From a checkpoint of a small class-conditioned image diffusion model: 4.04M parameters.
Rows from block 6, named by matrix and row number. Rows with one number belong to one attention dimension. Each number is 50 + 12 x the weight over its row's rms, rounded and kept within 0 to 99. All counts start at 0. After the name is the row's rms in percent of the matrix's.
# v: attention value (model.blocks.6.attn.v.weight, 128x128), inputs 0-127
# proj: attention output (model.blocks.6.attn.proj.weight, 128x128, transposed), outputs 0-127
v.68 085:62 39 67 53 45 52 48 44 53 59 50 45 60 50 49 55 55 57 46 58 25 42 49 52 46 46 41 55 34 46 38 60 54 54 25 48 47 67 40 53 51 47 75 29 48 40 38 60 57 56 61 43 47 46 56 54 24 30 79 49 57 65 45 51 50 50 16 55 40 83 62 63 76 52 45 61 62 55 53 47 59 49 54 43 56 51 51 50 43 48 48 48 46 47 61 41 40 68 69 33 20 35 55 49 47 29 64 50 59 53 65 87 38 58 48 62 58 28 68 34 46 36 60 68 53 45 60 53
v.69 093:29 56 44 37 82 56 33 38 60 60 56 52 35 48 45 55 59 55 40 56 59 58 48 36 58 41 57 38 45 61 52 52 41 42 45 60 46 28 24 46 54 52 37 58 51 53 46 61 57 14 48 38 36 44 80 51 37 58 67 52 47 60 61 41 24 68 39 35 45 57 40 39 44 50 45 40 39 60 61 40 53 42 59 54 64 32 61 57 45 56 47 64 38 32 53 46 78 59 61 47 60 47 58 50 61 08 63 44 56 57 57 49 35 29 43 50 33 51 42 53 42 32 65 62 41 45 54 51
v.70 101:54 50 46 54 44 69 53 59 35 62 36 21 42 55 48 59 51 63 57 65 49 42 66 61 49 63 37 56 40 44 58 51 44 44 43 62 58 42 52 37 45 43 56 54 66 67 37 58 40 39 45 44 28 33 77 46 58 60 58 40 26 57 62 58 38 55 38 45 56 66 48 45 42 32 52 58 49 63 65 44 43 74 45 59 33 42 58 61 40 36 46 50 14 60 60 51 34 64 47 54 73 64 53 24 47 46 71 36 49 53 52 46 29 41 32 50 46 32 37 60 69 67 63 61 67 39 70 49
v.71 078:51 53 50 73 60 49 69 49 46 35 38 69 57 46 52 54 48 56 78 51 49 45 51 47 44 44 59 66 56 52 62 63 52 55 35 56 58 21 58 57 44 58 40 58 52 64 39 50 56 37 55 48 40 42 43 65 68 55 54 48 37 72 67 53 57 58 59 30 64 58 53 30 41 35 47 61 50 58 65 31 45 67 55 55 58 31 50 33 73 42 25 53 51 57 68 34 44 26 36 50 79 62 56 25 52 55 48 64 47 48 37 26 32 57 59 53 47 11 51 44 58 53 36 41 52 48 52 58
v.72 114:56 52 51 65 33 36 28 26 50 67 82 78 50 38 46 28 50 47 52 58 31 50 53 64 38 50 50 66 34 48 38 53 61 67 58 36 47 56 52 50 55 43 37 59 62 56 44 37 57 33 45 43 65 36 43 47 55 73 55 48 59 52 67 46 57 59 40 43 40 42 45 36 52 69 49 56 43 66 60 53 57 38 46 63 71 54 68 43 58 62 53 44 49 65 48 56 49 29 37 53 12 59 58 37 56 53 50 34 55 54 62 38 47 45 58 64 43 15 61 66 54 58 62 57 29 60 44 61
v.73 084:43 42 47 49 50 38 48 19 39 42 43 22 51 40 61 51 39 43 52 40 29 37 51 67 63 67 49 55 43 59 42 38 48 57 75 48 53 53 39 21 40 63 30 52 57 48 55 41 43 51 42 54 53 50 68 54 53 72 50 45 35 37 53 40 25 63 41 44 62 40 42 48 38 68 51 38 54 49 60 43 34 36 47 54 52 25 53 56 60 56 19 23 58 55 38 60 38 37 54 68 57 56 63 44 36 44 68 45 65 44 74 37 46 55 52 39 44 40 19 54 65 68 60 63 56 47 51 51
v.74 097:56 56 42 44 55 51 09 27 59 45 81 64 47 43 54 30 61 41 65 49 31 56 49 63 51 70 57 47 49 31 34 32 46 47 60 50 46 34 61 48 57 46 48 57 51 44 56 46 63 46 40 38 59 36 48 36 32 37 58 55 31 26 71 64 40 15 30 52 55 52 32 43 47 35 59 52 53 64 56 49 48 52 72 58 54 66 70 55 53 50 49 58 49 62 54 49 60 45 32 64 62 41 44 27 47 41 28 48 72 46 35 55 42 57 38 48 57 63 46 64 55 64 56 55 50 68 46 46
v.75 096:73 51 51 47 62 35 42 49 55 16 51 51 66 55 51 58 49 40 56 38 44 70 47 24 60 38 60 51 59 57 25 72 52 55 65 53 39 37 44 67 55 37 46 56 37 52 50 24 43 42 50 63 53 64 37 56 58 64 51 42 57 44 51 59 71 41 64 51 55 42 40 63 28 42 46 53 54 42 50 46 66 39 70 40 41 49 47 58 51 48 61 65 38 34 39 50 58 52 54 63 56 38 35 55 53 72 20 28 62 48 61 23 67 64 56 56 26 65 61 46 59 36 46 32 36 34 52 53
v.76 106:32 65 46 34 41 41 39 39 61 53 56 57 44 48 52 35 39 56 39 60 73 57 46 30 49 38 55 41 56 31 70 33 46 52 43 63 45 56 61 48 64 51 40 59 49 55 47 70 60 46 39 48 47 41 96 52 34 53 41 49 64 36 49 42 52 50 50 65 68 60 37 57 51 55 62 50 49 47 53 46 28 62 52 51 66 39 43 79 79 62 39 40 51 68 53 49 69 45 53 68 30 44 62 48 47 47 67 59 55 49 51 71 53 44 25 51 58 32 50 23 51 68 44 44 55 68 41 34
v.77 104:61 44 56 47 14 53 60 49 54 47 51 37 58 57 56 55 41 42 41 33 60 45 55 42 53 47 42 59 34 50 32 84 64 59 79 45 53 56 53 54 53 49 21 51 40 36 47 30 35 59 45 64 49 52 38 55 65 75 50 48 73 40 21 58 54 34 54 26 57 57 37 67 46 43 53 48 31 47 44 61 50 51 37 57 47 42 64 59 62 38 34 60 65 49 38 50 41 38 47 46 51 47 37 55 47 75 45 38 57 56 62 49 55 68 31 56 40 45 25 67 67 68 48 43 58 41 33 48
v.78 092:37 31 50 58 52 40 48 43 63 62 39 52 44 49 41 39 58 52 41 69 67 56 29 67 62 38 36 55 59 54 40 70 42 44 63 42 57 52 49 42 48 45 37 57 41 42 50 63 57 24 50 44 58 59 62 45 33 54 34 57 74 37 37 45 32 75 47 71 57 60 27 47 52 58 40 24 59 32 58 48 53 43 48 42 54 34 54 57 72 86 42 21 38 35 46 52 47 42 52 56 56 46 60 34 55 52 64 73 48 54 66 34 40 31 40 51 48 31 60 29 54 51 39 44 41 44 38 51
v.79 108:49 46 51 51 53 47 29 37 65 50 61 57 52 41 35 52 51 52 48 50 52 70 58 54 38 68 26 61 50 64 59 53 46 75 53 50 53 46 67 54 47 40 44 31 42 43 43 72 61 52 44 46 63 39 52 54 49 24 46 53 63 56 23 44 53 60 49 48 37 48 92 48 22 78 27 53 52 51 66 48 50 42 43 55 57 63 51 50 60 67 39 44 56 41 62 40 53 71 52 57 37 61 60 68 40 53 67 48 29 51 68 54 53 55 34 47 41 67 47 65 44 37 20 41 38 38 40 69
v.80 082:43 41 25 46 67 30 79 48 37 62 61 69 39 28 46 63 42 40 37 53 49 45 58 50 56 40 59 48 53 48 28 65 38 72 64 39 44 41 49 44 66 45 37 48 46 65 58 41 53 64 64 54 37 52 70 56 55 41 43 43 52 57 65 40 43 35 40 30 52 58 51 40 40 32 63 50 41 79 39 42 48 50 41 43 45 27 60 48 72 52 49 29 58 56 31 43 37 32 44 49 32 46 46 47 46 55 35 44 52 53 53 53 41 68 34 58 34 59 51 39 49 25 20 66 42 31 41 49
v.81 094:36 65 54 57 41 53 45 60 55 24 57 60 50 58 64 49 50 58 40 49 50 21 38 32 35 49 44 46 57 33 50 51 47 43 56 46 51 59 46 54 73 43 48 31 65 44 50 43 66 27 46 36 46 43 27 57 51 61 46 37 22 54 49 61 45 76 92 53 48 50 70 64 53 47 53 36 41 52 54 38 78 47 62 49 43 57 46 52 36 63 45 36 41 54 56 54 48 43 44 52 61 53 53 59 57 42 47 46 40 49 64 30 68 53 45 49 70 49 16 54 61 70 60 46 72 40 39 30
v.82 103:37 70 44 49 47 46 64 47 37 52 43 45 56 34 52 51 52 41 42 33 54 24 55 35 60 51 39 54 96 28 33 62 54 39 63 57 52 38 48 45 45 42 50 55 52 34 38 49 42 36 40 55 46 45 52 40 27 38 42 40 22 35 60 37 35 60 43 60 65 52 46 49 26 49 39 35 51 59 56 47 54 68 54 33 28 52 47 46 24 51 36 59 50 59 35 60 48 47 43 57 52 52 70 51 53 33 50 56 58 49 35 40 49 21 59 38 31 59 73 55 50 43 52 45 58 61 74 62
v.83 110:39 49 51 72 47 48 28 37 58 34 72 45 54 53 32 35 36 45 48 51 52 60 38 66 32 36 49 58 45 57 41 30 75 61 66 37 60 53 43 41 32 46 60 78 33 53 45 32 62 56 35 57 58 42 35 64 55 40 59 52 77 55 43 43 77 51 66 46 49 42 67 44 36 75 44 64 49 44 42 68 59 29 47 64 52 42 37 53 49 61 27 51 58 43 71 54 52 52 37 45 48 37 39 53 47 62 48 56 46 50 56 30 67 52 70 56 70 62 46 65 58 61 56 49 36 52 32 56
v.84 104:50 51 40 31 61 74 60 46 51 57 39 47 53 47 36 57 39 60 50 62 59 60 67 44 41 62 61 58 61 69 63 55 55 60 66 53 47 43 73 41 36 50 70 54 54 58 44 58 23 46 61 59 44 37 84 51 50 36 62 60 63 48 21 51 69 38 22 48 40 52 65 27 46 63 42 64 38 55 61 51 61 53 38 60 50 41 59 55 36 62 54 55 74 48 64 30 60 48 66 46 51 36 44 34 37 71 54 39 41 56 66 74 46 45 43 43 27 52 54 72 60 37 45 41 52 52 60 47
v.85 090:48 38 57 43 10 36 48 35 42 45 51 43 37 51 64 40 56 58 46 52 44 16 47 44 66 46 43 50 52 44 55 20 41 53 29 47 62 43 49 52 69 51 32 42 57 55 62 49 54 41 36 72 61 56 59 38 47 57 44 56 42 32 53 66 25 70 53 55 50 21 52 45 73 29 43 49 54 31 54 44 19 55 55 48 58 35 53 48 38 58 44 37 52 62 34 55 43 52 56 46 52 51 42 68 65 40 64 38 57 51 40 47 42 44 34 48 56 42 25 54 50 67 69 65 71 49 54 49
v.86 100:29 44 54 66 63 43 37 24 52 53 68 61 58 48 44 42 43 44 34 28 48 38 38 33 49 49 48 71 52 54 45 43 49 63 56 47 45 48 47 51 59 48 28 70 63 72 50 56 45 42 51 45 55 57 66 51 58 65 50 37 47 52 50 32 51 44 43 78 46 66 63 46 47 63 52 25 53 48 48 47 53 51 51 54 45 58 41 52 47 61 53 63 38 64 61 44 33 63 57 60 75 72 75 81 40 46 57 65 64 44 89 50 59 51 50 60 51 72 66 43 37 41 80 53 38 52 57 53
v.87 099:57 45 28 45 36 49 55 64 47 78 69 59 54 38 58 29 42 48 52 58 53 42 47 46 58 50 47 65 46 42 60 44 43 65 37 68 53 50 29 51 38 51 56 29 53 63 56 47 49 43 55 43 53 57 68 42 41 46 67 60 48 39 64 55 44 22 20 60 38 59 57 19 57 59 70 42 66 68 67 41 42 54 26 66 59 55 69 50 45 57 54 52 48 58 15 56 57 51 41 54 66 51 51 54 54 52 55 50 51 51 21 59 30 46 36 58 59 27 54 71 35 50 65 55 39 51 60 55
v.88 103:41 57 46 72 45 58 21 30 51 67 53 41 57 41 39 50 55 56 39 58 69 51 33 51 40 49 48 54 55 47 56 41 62 63 55 43 41 40 45 46 59 46 53 74 44 49 51 35 60 52 35 42 50 45 64 59 35 47 45 49 87 63 42 40 36 49 51 61 35 40 64 43 39 60 27 47 39 57 48 37 30 36 52 51 55 59 52 51 57 67 45 47 64 57 34 40 65 63 67 33 44 57 48 60 56 55 74 73 51 55 63 83 53 28 51 40 48 59 74 49 36 19 51 40 29 61 45 50
v.89 088:45 36 43 51 63 45 52 34 41 65 54 52 37 53 45 49 38 51 34 68 52 44 39 47 53 57 56 57 51 37 30 40 46 47 50 38 41 53 52 60 48 52 38 47 64 49 36 55 39 46 39 52 64 49 66 35 58 38 26 59 28 57 63 56 35 40 23 63 39 29 42 41 41 58 32 55 63 48 61 34 16 50 54 53 57 55 60 51 58 71 60 43 51 62 45 54 33 59 64 58 47 66 86 51 45 38 44 55 50 53 66 28 40 16 35 53 50 36 60 58 20 51 66 60 46 43 66 66
v.90 104:32 56 41 43 61 47 29 55 50 64 51 25 49 41 41 48 28 43 50 74 47 50 63 54 71 52 41 64 45 43 35 52 37 54 21 50 46 62 62 49 48 51 48 17 45 60 52 61 31 32 47 41 55 62 62 41 49 15 43 58 40 40 54 65 50 62 36 43 38 68 25 52 36 58 53 44 53 31 39 60 65 56 43 41 56 53 62 61 43 44 51 58 71 45 48 54 43 69 58 54 42 62 72 46 42 77 30 38 52 47 44 59 51 49 45 52 50 44 42 51 23 44 55 55 41 46 80 46
v.91 103:41 70 46 34 59 28 33 80 51 71 67 63 44 55 43 40 51 62 40 46 66 56 50 56 53 43 50 56 22 39 51 18 40 68 43 45 43 57 52 53 62 47 29 31 76 53 54 57 55 70 53 52 70 29 48 41 53 29 37 63 61 46 75 69 51 54 43 55 44 51 53 50 55 53 48 56 55 44 56 55 35 37 30 50 69 53 59 56 69 57 63 40 47 56 41 52 50 60 50 58 29 50 48 38 47 61 45 71 54 46 47 56 43 63 47 52 67 37 47 45 46 61 50 87 49 42 67 34
v.92 104:36 57 34 66 59 35 65 57 30 68 65 49 42 61 53 47 62 53 61 69 45 85 61 43 53 41 52 61 55 56 53 39 61 64 38 49 46 40 42 50 51 39 48 29 30 41 49 39 66 72 62 50 51 42 33 54 61 60 57 53 48 56 72 55 36 65 58 60 44 50 41 49 50 54 60 62 41 56 47 48 72 35 51 56 61 62 58 57 42 58 31 68 63 46 40 35 51 71 26 35 45 48 51 70 59 41 26 46 48 55 55 48 30 47 43 46 45 39 53 32 49 92 60 66 56 41 59 68
v.93 094:54 39 52 61 46 49 37 55 48 36 30 48 55 62 39 72 46 47 48 76 47 69 51 65 46 55 46 50 37 60 63 13 55 53 56 46 47 50 68 58 63 49 53 43 58 58 48 62 59 57 56 65 51 61 31 56 21 37 60 46 51 50 64 56 76 47 67 35 36 47 20 66 26 58 30 70 53 49 43 49 51 60 55 49 51 66 40 39 43 62 55 50 50 47 90 48 35 41 52 48 41 61 40 71 57 57 64 38 37 52 73 46 52 45 56 44 62 58 51 26 47 44 36 53 41 43 61 44
v.94 099:44 36 54 57 62 52 54 49 41 50 57 46 49 51 52 42 45 49 28 39 32 52 35 74 67 38 67 25 34 59 44 59 42 47 53 65 41 43 32 37 57 54 38 65 49 43 50 62 53 54 49 50 51 53 63 45 31 62 41 59 38 35 68 45 54 43 48 56 50 31 71 41 53 60 38 51 47 21 48 52 37 43 61 35 57 41 63 42 70 52 73 16 29 56 48 66 58 41 69 40 46 35 38 40 49 61 40 54 72 54 36 47 64 34 28 46 37 59 48 33 21 41 45 42 45 70 51 66
proj.68 090:33 62 52 53 55 35 50 66 37 56 65 48 64 56 40 25 39 42 52 45 54 35 43 44 44 46 47 62 49 78 60 43 59 62 57 58 36 58 47 51 66 66 50 62 61 53 57 53 25 28 42 58 54 31 62 59 19 36 42 47 62 52 66 49 22 46 58 60 51 69 34 51 29 64 53 52 51 40 39 63 45 56 60 68 36 53 49 49 61 50 36 35 31 48 38 47 47 61 57 72 40 58 50 46 45 33 61 43 28 74 48 31 46 65 47 40 38 73 49 59 52 40 38 75 47 62 52 37
proj.69 090:70 56 52 24 27 49 58 59 27 37 29 43 43 50 47 45 56 44 41 29 30 68 61 42 49 61 59 35 51 50 43 49 36 63 38 72 53 41 53 57 66 51 65 56 76 59 50 38 45 79 57 67 57 52 42 46 55 66 44 50 52 36 56 65 52 67 45 77 49 53 52 55 55 72 61 28 46 37 49 60 36 46 40 45 38 37 64 47 48 58 22 56 42 34 41 37 59 51 43 57 59 57 54 36 47 24 28 51 42 62 36 51 63 34 52 50 48 47 57 60 46 44 45 68 40 36 44 69
proj.70 104:60 56 51 69 34 65 62 46 40 48 32 70 55 49 43 48 49 53 61 29 44 47 44 08 67 41 40 59 70 59 53 48 42 37 62 47 64 22 48 55 54 62 57 61 50 41 57 47 52 43 53 52 51 59 38 47 62 70 48 50 27 35 47 47 47 39 34 39 49 68 44 39 55 56 56 56 58 46 37 64 67 68 42 39 53 35 56 36 51 67 35 41 27 44 63 53 37 47 41 50 52 51 54 61 66 38 51 32 49 58 51 61 39 38 30 49 26 66 78 80 51 64 33 52 54 64 50 60
proj.71 088:56 48 44 80 53 51 37 50 44 65 31 48 35 47 47 47 37 56 34 57 48 48 45 41 40 67 51 45 50 47 40 46 55 48 50 57 48 30 63 43 28 49 51 51 51 52 57 56 24 66 50 32 53 84 49 46 69 58 44 44 53 17 45 43 49 51 57 56 38 65 61 54 41 38 48 48 48 60 60 47 51 86 71 62 35 27 56 60 43 72 52 33 46 54 59 48 44 73 56 51 75 55 43 71 41 50 61 54 47 50 75 68 29 42 57 48 47 74 69 68 58 48 57 43 47 55 53 65
proj.72 125:30 49 44 53 68 49 51 43 57 51 69 38 43 53 55 61 51 54 36 33 63 35 51 54 44 59 57 41 75 57 47 51 38 68 64 43 50 71 62 48 55 41 30 42 19 27 57 30 40 77 43 72 58 63 28 56 22 59 48 45 30 44 69 45 62 66 73 68 38 32 54 60 42 47 43 56 72 55 51 50 36 44 48 54 42 44 46 65 45 32 57 57 49 56 49 38 37 66 54 45 30 43 45 45 29 42 59 53 54 57 22 57 59 39 66 54 63 66 47 45 44 48 40 43 56 56 45 57
proj.73 088:57 50 39 46 51 28 47 69 45 39 41 75 50 41 32 32 42 51 47 46 64 46 69 27 33 60 50 43 63 53 35 55 50 30 64 64 38 45 23 47 51 51 37 35 38 37 41 55 55 41 55 48 54 42 46 44 41 49 45 42 47 48 49 58 78 62 58 55 50 44 61 53 78 23 51 39 54 47 46 48 58 34 51 42 49 37 50 45 33 27 31 67 43 62 30 50 36 54 51 72 48 54 34 53 54 43 25 56 39 43 43 56 73 42 70 54 64 52 70 62 25 69 41 56 35 54 39 54
proj.74 099:54 49 53 24 54 60 63 68 55 58 42 39 39 55 45 48 71 49 56 38 60 62 50 45 44 08 33 58 78 48 61 73 46 58 60 54 49 40 52 47 37 43 63 41 29 47 37 51 44 65 32 48 42 75 34 51 41 44 50 59 23 85 61 41 47 27 42 62 42 51 72 54 59 43 56 61 47 56 49 38 63 68 66 41 39 60 57 41 47 33 47 42 49 63 63 46 59 56 51 54 47 41 55 71 51 30 69 59 48 67 43 41 65 47 42 52 43 37 59 51 48 43 44 48 39 59 35 51
proj.75 091:40 35 60 31 52 44 62 41 49 47 36 28 36 49 58 54 40 37 40 73 52 87 71 63 42 58 52 60 40 55 45 45 56 48 47 40 52 38 44 41 24 52 39 52 61 70 34 66 46 86 49 38 47 57 56 42 71 60 52 49 58 66 50 38 45 54 77 42 51 39 53 47 50 44 41 80 41 67 52 58 36 37 58 47 44 65 45 60 45 46 57 54 48 46 48 59 54 29 45 76 53 61 69 61 42 79 47 52 47 40 47 48 40 65 67 44 56 42 37 30 40 41 52 28 55 52 45 47
proj.76 097:66 51 39 46 36 53 62 71 40 76 47 30 53 52 49 64 47 46 28 37 45 51 56 46 42 64 55 38 48 29 37 71 69 52 42 65 46 43 72 55 75 67 49 51 58 72 51 46 53 49 70 47 47 51 31 72 36 37 61 59 54 50 65 53 51 56 39 49 43 71 84 45 49 39 56 42 50 65 52 55 64 43 38 50 54 42 52 29 35 46 24 43 39 41 43 51 77 73 50 43 31 51 55 54 49 53 51 47 54 55 67 56 61 56 16 51 66 58 51 53 36 57 50 37 54 46 64 49
proj.77 100:54 57 43 39 77 48 39 32 55 37 45 63 50 37 48 38 43 54 66 61 52 42 50 58 51 67 43 46 43 58 48 31 54 37 75 54 55 56 39 52 49 43 17 61 42 36 55 49 58 44 60 38 57 49 42 43 43 66 65 44 57 64 57 38 79 41 71 67 61 48 71 37 48 49 51 76 46 57 44 68 33 36 40 53 51 63 48 43 54 51 45 35 63 80 38 72 44 44 51 48 62 54 58 45 42 76 51 31 45 21 59 54 44 51 42 42 66 62 65 36 26 62 55 38 46 53 50 29
proj.78 092:49 71 50 51 53 40 56 57 43 41 50 62 54 53 48 57 46 47 42 25 48 68 70 30 38 65 70 51 22 47 40 42 65 62 44 34 58 70 65 51 68 58 47 54 51 32 44 49 47 55 51 75 63 41 51 63 30 64 56 53 71 56 56 55 45 65 56 39 39 56 59 59 50 43 54 26 49 65 70 60 26 69 56 57 56 61 37 40 36 43 32 70 32 39 31 48 45 53 37 53 77 68 41 52 50 69 40 55 42 31 50 64 52 36 43 57 64 55 52 50 27 63 54 43 51 60 59 36
proj.79 109:34 46 44 28 52 42 52 59 50 49 65 47 48 52 35 51 59 60 48 41 55 56 51 60 86 66 48 43 42 66 31 48 55 32 37 52 43 68 58 67 66 49 36 75 44 28 44 36 46 61 51 56 58 51 55 38 36 41 25 56 48 45 81 66 44 50 47 66 44 30 24 53 63 38 58 24 49 43 49 49 51 59 55 57 53 52 46 60 48 33 33 53 55 61 59 41 45 45 56 53 51 62 37 26 46 57 42 54 48 50 35 39 48 49 22 62 72 42 67 25 57 51 73 62 56 52 63 62
proj.80 086:53 44 54 64 45 64 09 59 42 62 68 27 40 42 48 47 54 65 60 43 38 59 59 37 43 69 68 55 67 40 62 48 50 48 59 35 53 41 52 48 55 62 57 39 57 63 49 56 03 26 49 43 51 36 47 32 47 57 40 42 53 33 41 47 47 38 59 67 49 57 35 50 41 55 30 46 46 29 65 45 56 78 50 41 45 51 49 56 43 47 48 53 45 62 56 51 39 39 38 73 47 52 60 47 59 57 47 64 61 31 52 49 40 32 45 44 52 51 56 34 70 22 57 61 52 63 57 69
proj.81 095:77 54 42 68 60 42 50 42 51 58 29 47 39 49 61 51 43 62 56 42 53 36 22 89 70 60 37 37 48 61 50 49 42 43 50 51 57 45 47 69 53 42 31 70 22 43 56 57 44 63 45 54 54 70 49 57 39 49 37 43 48 27 65 47 72 62 31 36 56 42 44 41 32 41 54 54 49 52 42 45 28 52 41 61 41 54 49 69 40 47 38 69 42 41 51 51 54 59 53 55 57 48 29 31 42 27 32 50 54 56 61 67 30 50 34 39 34 44 64 65 48 50 28 46 54 55 55 36
proj.82 110:45 45 37 74 54 35 37 38 43 51 72 52 51 47 48 78 50 46 65 62 49 11 74 43 61 41 47 59 26 35 51 34 61 45 71 49 42 54 51 47 53 61 52 48 35 42 44 56 54 56 46 32 45 27 51 53 55 34 41 52 27 58 59 50 58 55 57 43 57 43 31 32 58 51 66 49 49 35 51 57 61 46 39 55 43 42 46 52 70 40 30 50 50 63 47 46 63 75 50 60 42 53 07 43 65 34 63 53 62 34 33 63 33 56 51 55 75 44 47 43 47 50 42 56 48 46 51 45
proj.83 114:52 47 43 58 50 58 65 55 42 62 46 83 58 64 47 41 54 39 43 41 48 51 34 46 56 71 45 46 72 44 75 71 47 54 51 39 48 41 27 41 83 54 44 33 65 55 48 62 42 40 55 59 52 69 36 37 65 46 77 62 60 43 40 63 38 50 47 39 43 33 25 63 56 45 46 59 46 51 49 47 56 41 59 38 57 41 53 48 47 39 28 60 60 26 71 45 42 59 51 54 48 54 56 50 38 51 58 78 52 69 42 59 63 46 59 46 16 37 58 46 29 43 32 45 40 49 45 61
proj.84 105:43 38 40 38 40 68 48 68 49 62 57 61 44 46 50 43 48 66 44 50 46 52 41 43 56 65 49 46 37 51 41 44 51 55 57 52 56 32 56 63 54 50 61 42 64 41 41 63 58 59 53 28 50 61 16 47 58 48 55 43 72 56 33 34 37 31 67 61 51 63 46 79 62 77 56 34 50 58 56 60 35 55 42 44 50 31 54 55 62 47 76 54 69 63 67 53 51 53 53 28 44 50 65 72 50 79 71 38 61 61 52 32 42 51 67 52 70 49 39 31 49 40 49 45 45 54 64 23
proj.85 092:45 49 50 53 67 57 54 56 64 45 29 36 67 48 40 72 56 46 39 57 56 42 57 50 64 31 45 59 39 41 35 54 45 35 42 52 46 26 47 38 49 51 50 68 43 47 60 34 75 62 30 15 45 45 58 51 52 50 49 63 24 60 42 36 45 58 42 50 45 42 56 44 38 42 62 76 48 71 46 38 71 52 51 41 45 49 47 53 50 49 08 71 57 55 35 55 51 39 56 41 55 44 54 18 31 36 41 38 38 49 58 50 53 64 49 56 39 56 56 33 61 67 33 68 59 47 60 54
proj.86 103:61 72 53 68 41 43 59 63 48 65 48 56 53 52 39 45 48 60 65 59 68 29 54 57 38 53 57 52 37 16 58 60 43 47 55 37 58 35 53 50 69 46 45 47 60 50 43 57 36 47 36 56 42 68 32 51 59 63 57 52 17 34 42 53 63 42 64 44 39 53 44 48 64 40 46 35 42 60 54 57 35 29 54 57 35 62 54 54 52 74 55 19 38 64 38 49 23 49 45 64 63 49 43 33 47 39 45 55 52 58 33 40 31 71 53 38 34 31 41 41 62 46 20 55 58 49 38 48
proj.87 101:43 39 47 45 50 63 47 41 61 40 44 42 64 56 50 41 45 43 68 60 50 53 54 42 31 54 29 43 61 45 44 49 53 26 55 52 32 56 27 43 33 45 56 83 67 59 62 64 67 58 49 29 55 63 43 52 61 30 57 50 77 71 37 61 32 27 78 33 70 54 47 62 60 58 50 51 44 38 51 50 67 49 49 35 44 70 45 46 55 50 59 37 57 48 32 37 45 44 56 71 67 39 50 34 45 60 65 56 49 43 56 50 43 66 24 55 52 61 37 44 75 61 48 47 55 62 44 33
proj.88 103:37 42 63 75 64 46 64 44 39 53 59 70 24 36 45 43 48 49 37 39 41 50 60 46 74 56 63 36 39 47 46 60 39 45 53 49 66 36 58 38 73 55 57 31 59 29 60 61 43 29 47 44 44 48 32 44 53 71 57 49 70 73 48 53 42 39 72 40 44 37 34 49 52 52 52 62 44 62 60 45 58 65 48 67 54 47 60 45 45 65 54 40 54 67 35 66 60 46 55 60 64 58 71 48 35 54 33 70 60 55 50 20 34 35 58 56 56 30 40 34 44 43 40 43 45 50 30 35
proj.89 085:53 55 46 63 39 61 38 48 49 44 61 64 42 47 67 55 40 60 36 48 64 68 51 47 20 37 63 67 48 11 49 56 39 29 57 43 59 46 43 45 41 39 43 69 48 46 44 69 59 52 59 32 47 70 74 53 67 51 21 54 43 55 50 43 56 20 73 43 58 33 60 49 46 59 59 43 51 51 44 37 59 64 47 51 50 30 65 55 48 63 53 40 42 71 36 49 38 43 54 59 51 58 40 48 23 45 59 65 49 52 45 49 35 54 38 49 43 47 57 36 66 61 34 55 69 39 68 33
proj.90 108:56 49 42 50 36 47 58 23 58 39 62 65 48 52 58 67 49 58 65 36 52 54 60 36 30 60 41 51 57 38 31 38 62 29 33 62 49 55 70 54 38 46 47 64 32 44 57 50 54 58 47 44 58 65 51 57 60 20 51 62 35 55 41 39 40 57 85 48 53 63 86 32 61 57 50 53 53 54 39 50 38 56 36 54 43 49 53 47 47 78 58 29 60 60 34 47 58 34 39 41 36 49 26 61 47 53 74 52 58 41 45 47 24 46 47 43 56 60 45 49 69 60 64 48 63 44 47 34
proj.91 103:60 36 45 34 40 60 49 17 58 43 44 47 53 66 42 62 65 41 61 54 23 65 30 46 62 45 47 62 91 60 41 66 33 38 66 37 49 51 52 59 36 51 35 69 25 43 58 45 70 34 62 30 57 51 45 41 85 24 53 51 50 53 37 53 38 61 68 33 39 54 58 41 48 56 52 65 45 57 47 56 71 57 42 66 49 68 43 48 41 48 44 53 42 41 42 55 47 31 52 52 38 65 65 55 41 43 60 55 61 68 44 70 45 52 47 48 52 51 52 65 55 52 52 61 60 55 46 38
proj.92 099:58 43 46 35 57 36 47 40 43 31 49 47 49 45 56 72 58 67 69 36 37 73 55 61 63 42 57 65 65 64 61 66 54 36 53 48 44 59 57 45 45 52 40 69 73 51 46 59 44 43 49 39 43 65 58 69 52 58 42 48 69 76 48 66 48 65 45 49 72 56 55 46 47 67 55 81 56 43 47 49 52 23 32 37 47 53 53 51 66 25 16 43 48 66 50 38 32 26 36 54 31 42 38 50 60 57 53 54 46 55 49 54 52 41 51 57 41 31 49 67 44 69 39 67 40 58 52 64
proj.93 088:50 63 34 33 38 41 59 36 55 53 51 78 48 58 40 48 48 62 32 27 62 56 71 47 51 42 35 62 53 36 46 75 54 62 46 52 48 55 49 49 49 46 35 62 29 63 52 37 36 42 42 46 56 62 52 59 52 51 41 49 41 51 33 46 21 47 43 71 62 52 62 43 61 42 63 60 58 33 50 41 55 34 38 50 48 63 53 49 49 51 71 65 52 41 66 34 59 60 34 43 23 54 50 58 55 50 34 24 67 63 31 43 48 41 60 41 28 33 44 78 36 42 63 50 69 61 53 27
proj.94 093:59 46 59 59 40 70 29 30 30 43 52 56 51 54 45 63 57 64 57 58 58 63 50 18 48 55 49 37 55 38 42 38 43 72 65 72 60 58 25 53 46 34 53 51 52 50 35 39 38 33 47 46 38 57 67 60 44 44 43 54 41 69 45 52 56 58 65 61 50 32 35 54 46 39 57 69 49 78 48 53 47 65 73 42 54 36 61 45 36 33 58 63 33 65 31 67 59 53 50 52 55 60 69 45 64 55 32 50 46 37 46 39 33 46 36 57 55 50 69 62 68 44 58 54 46 29 46 79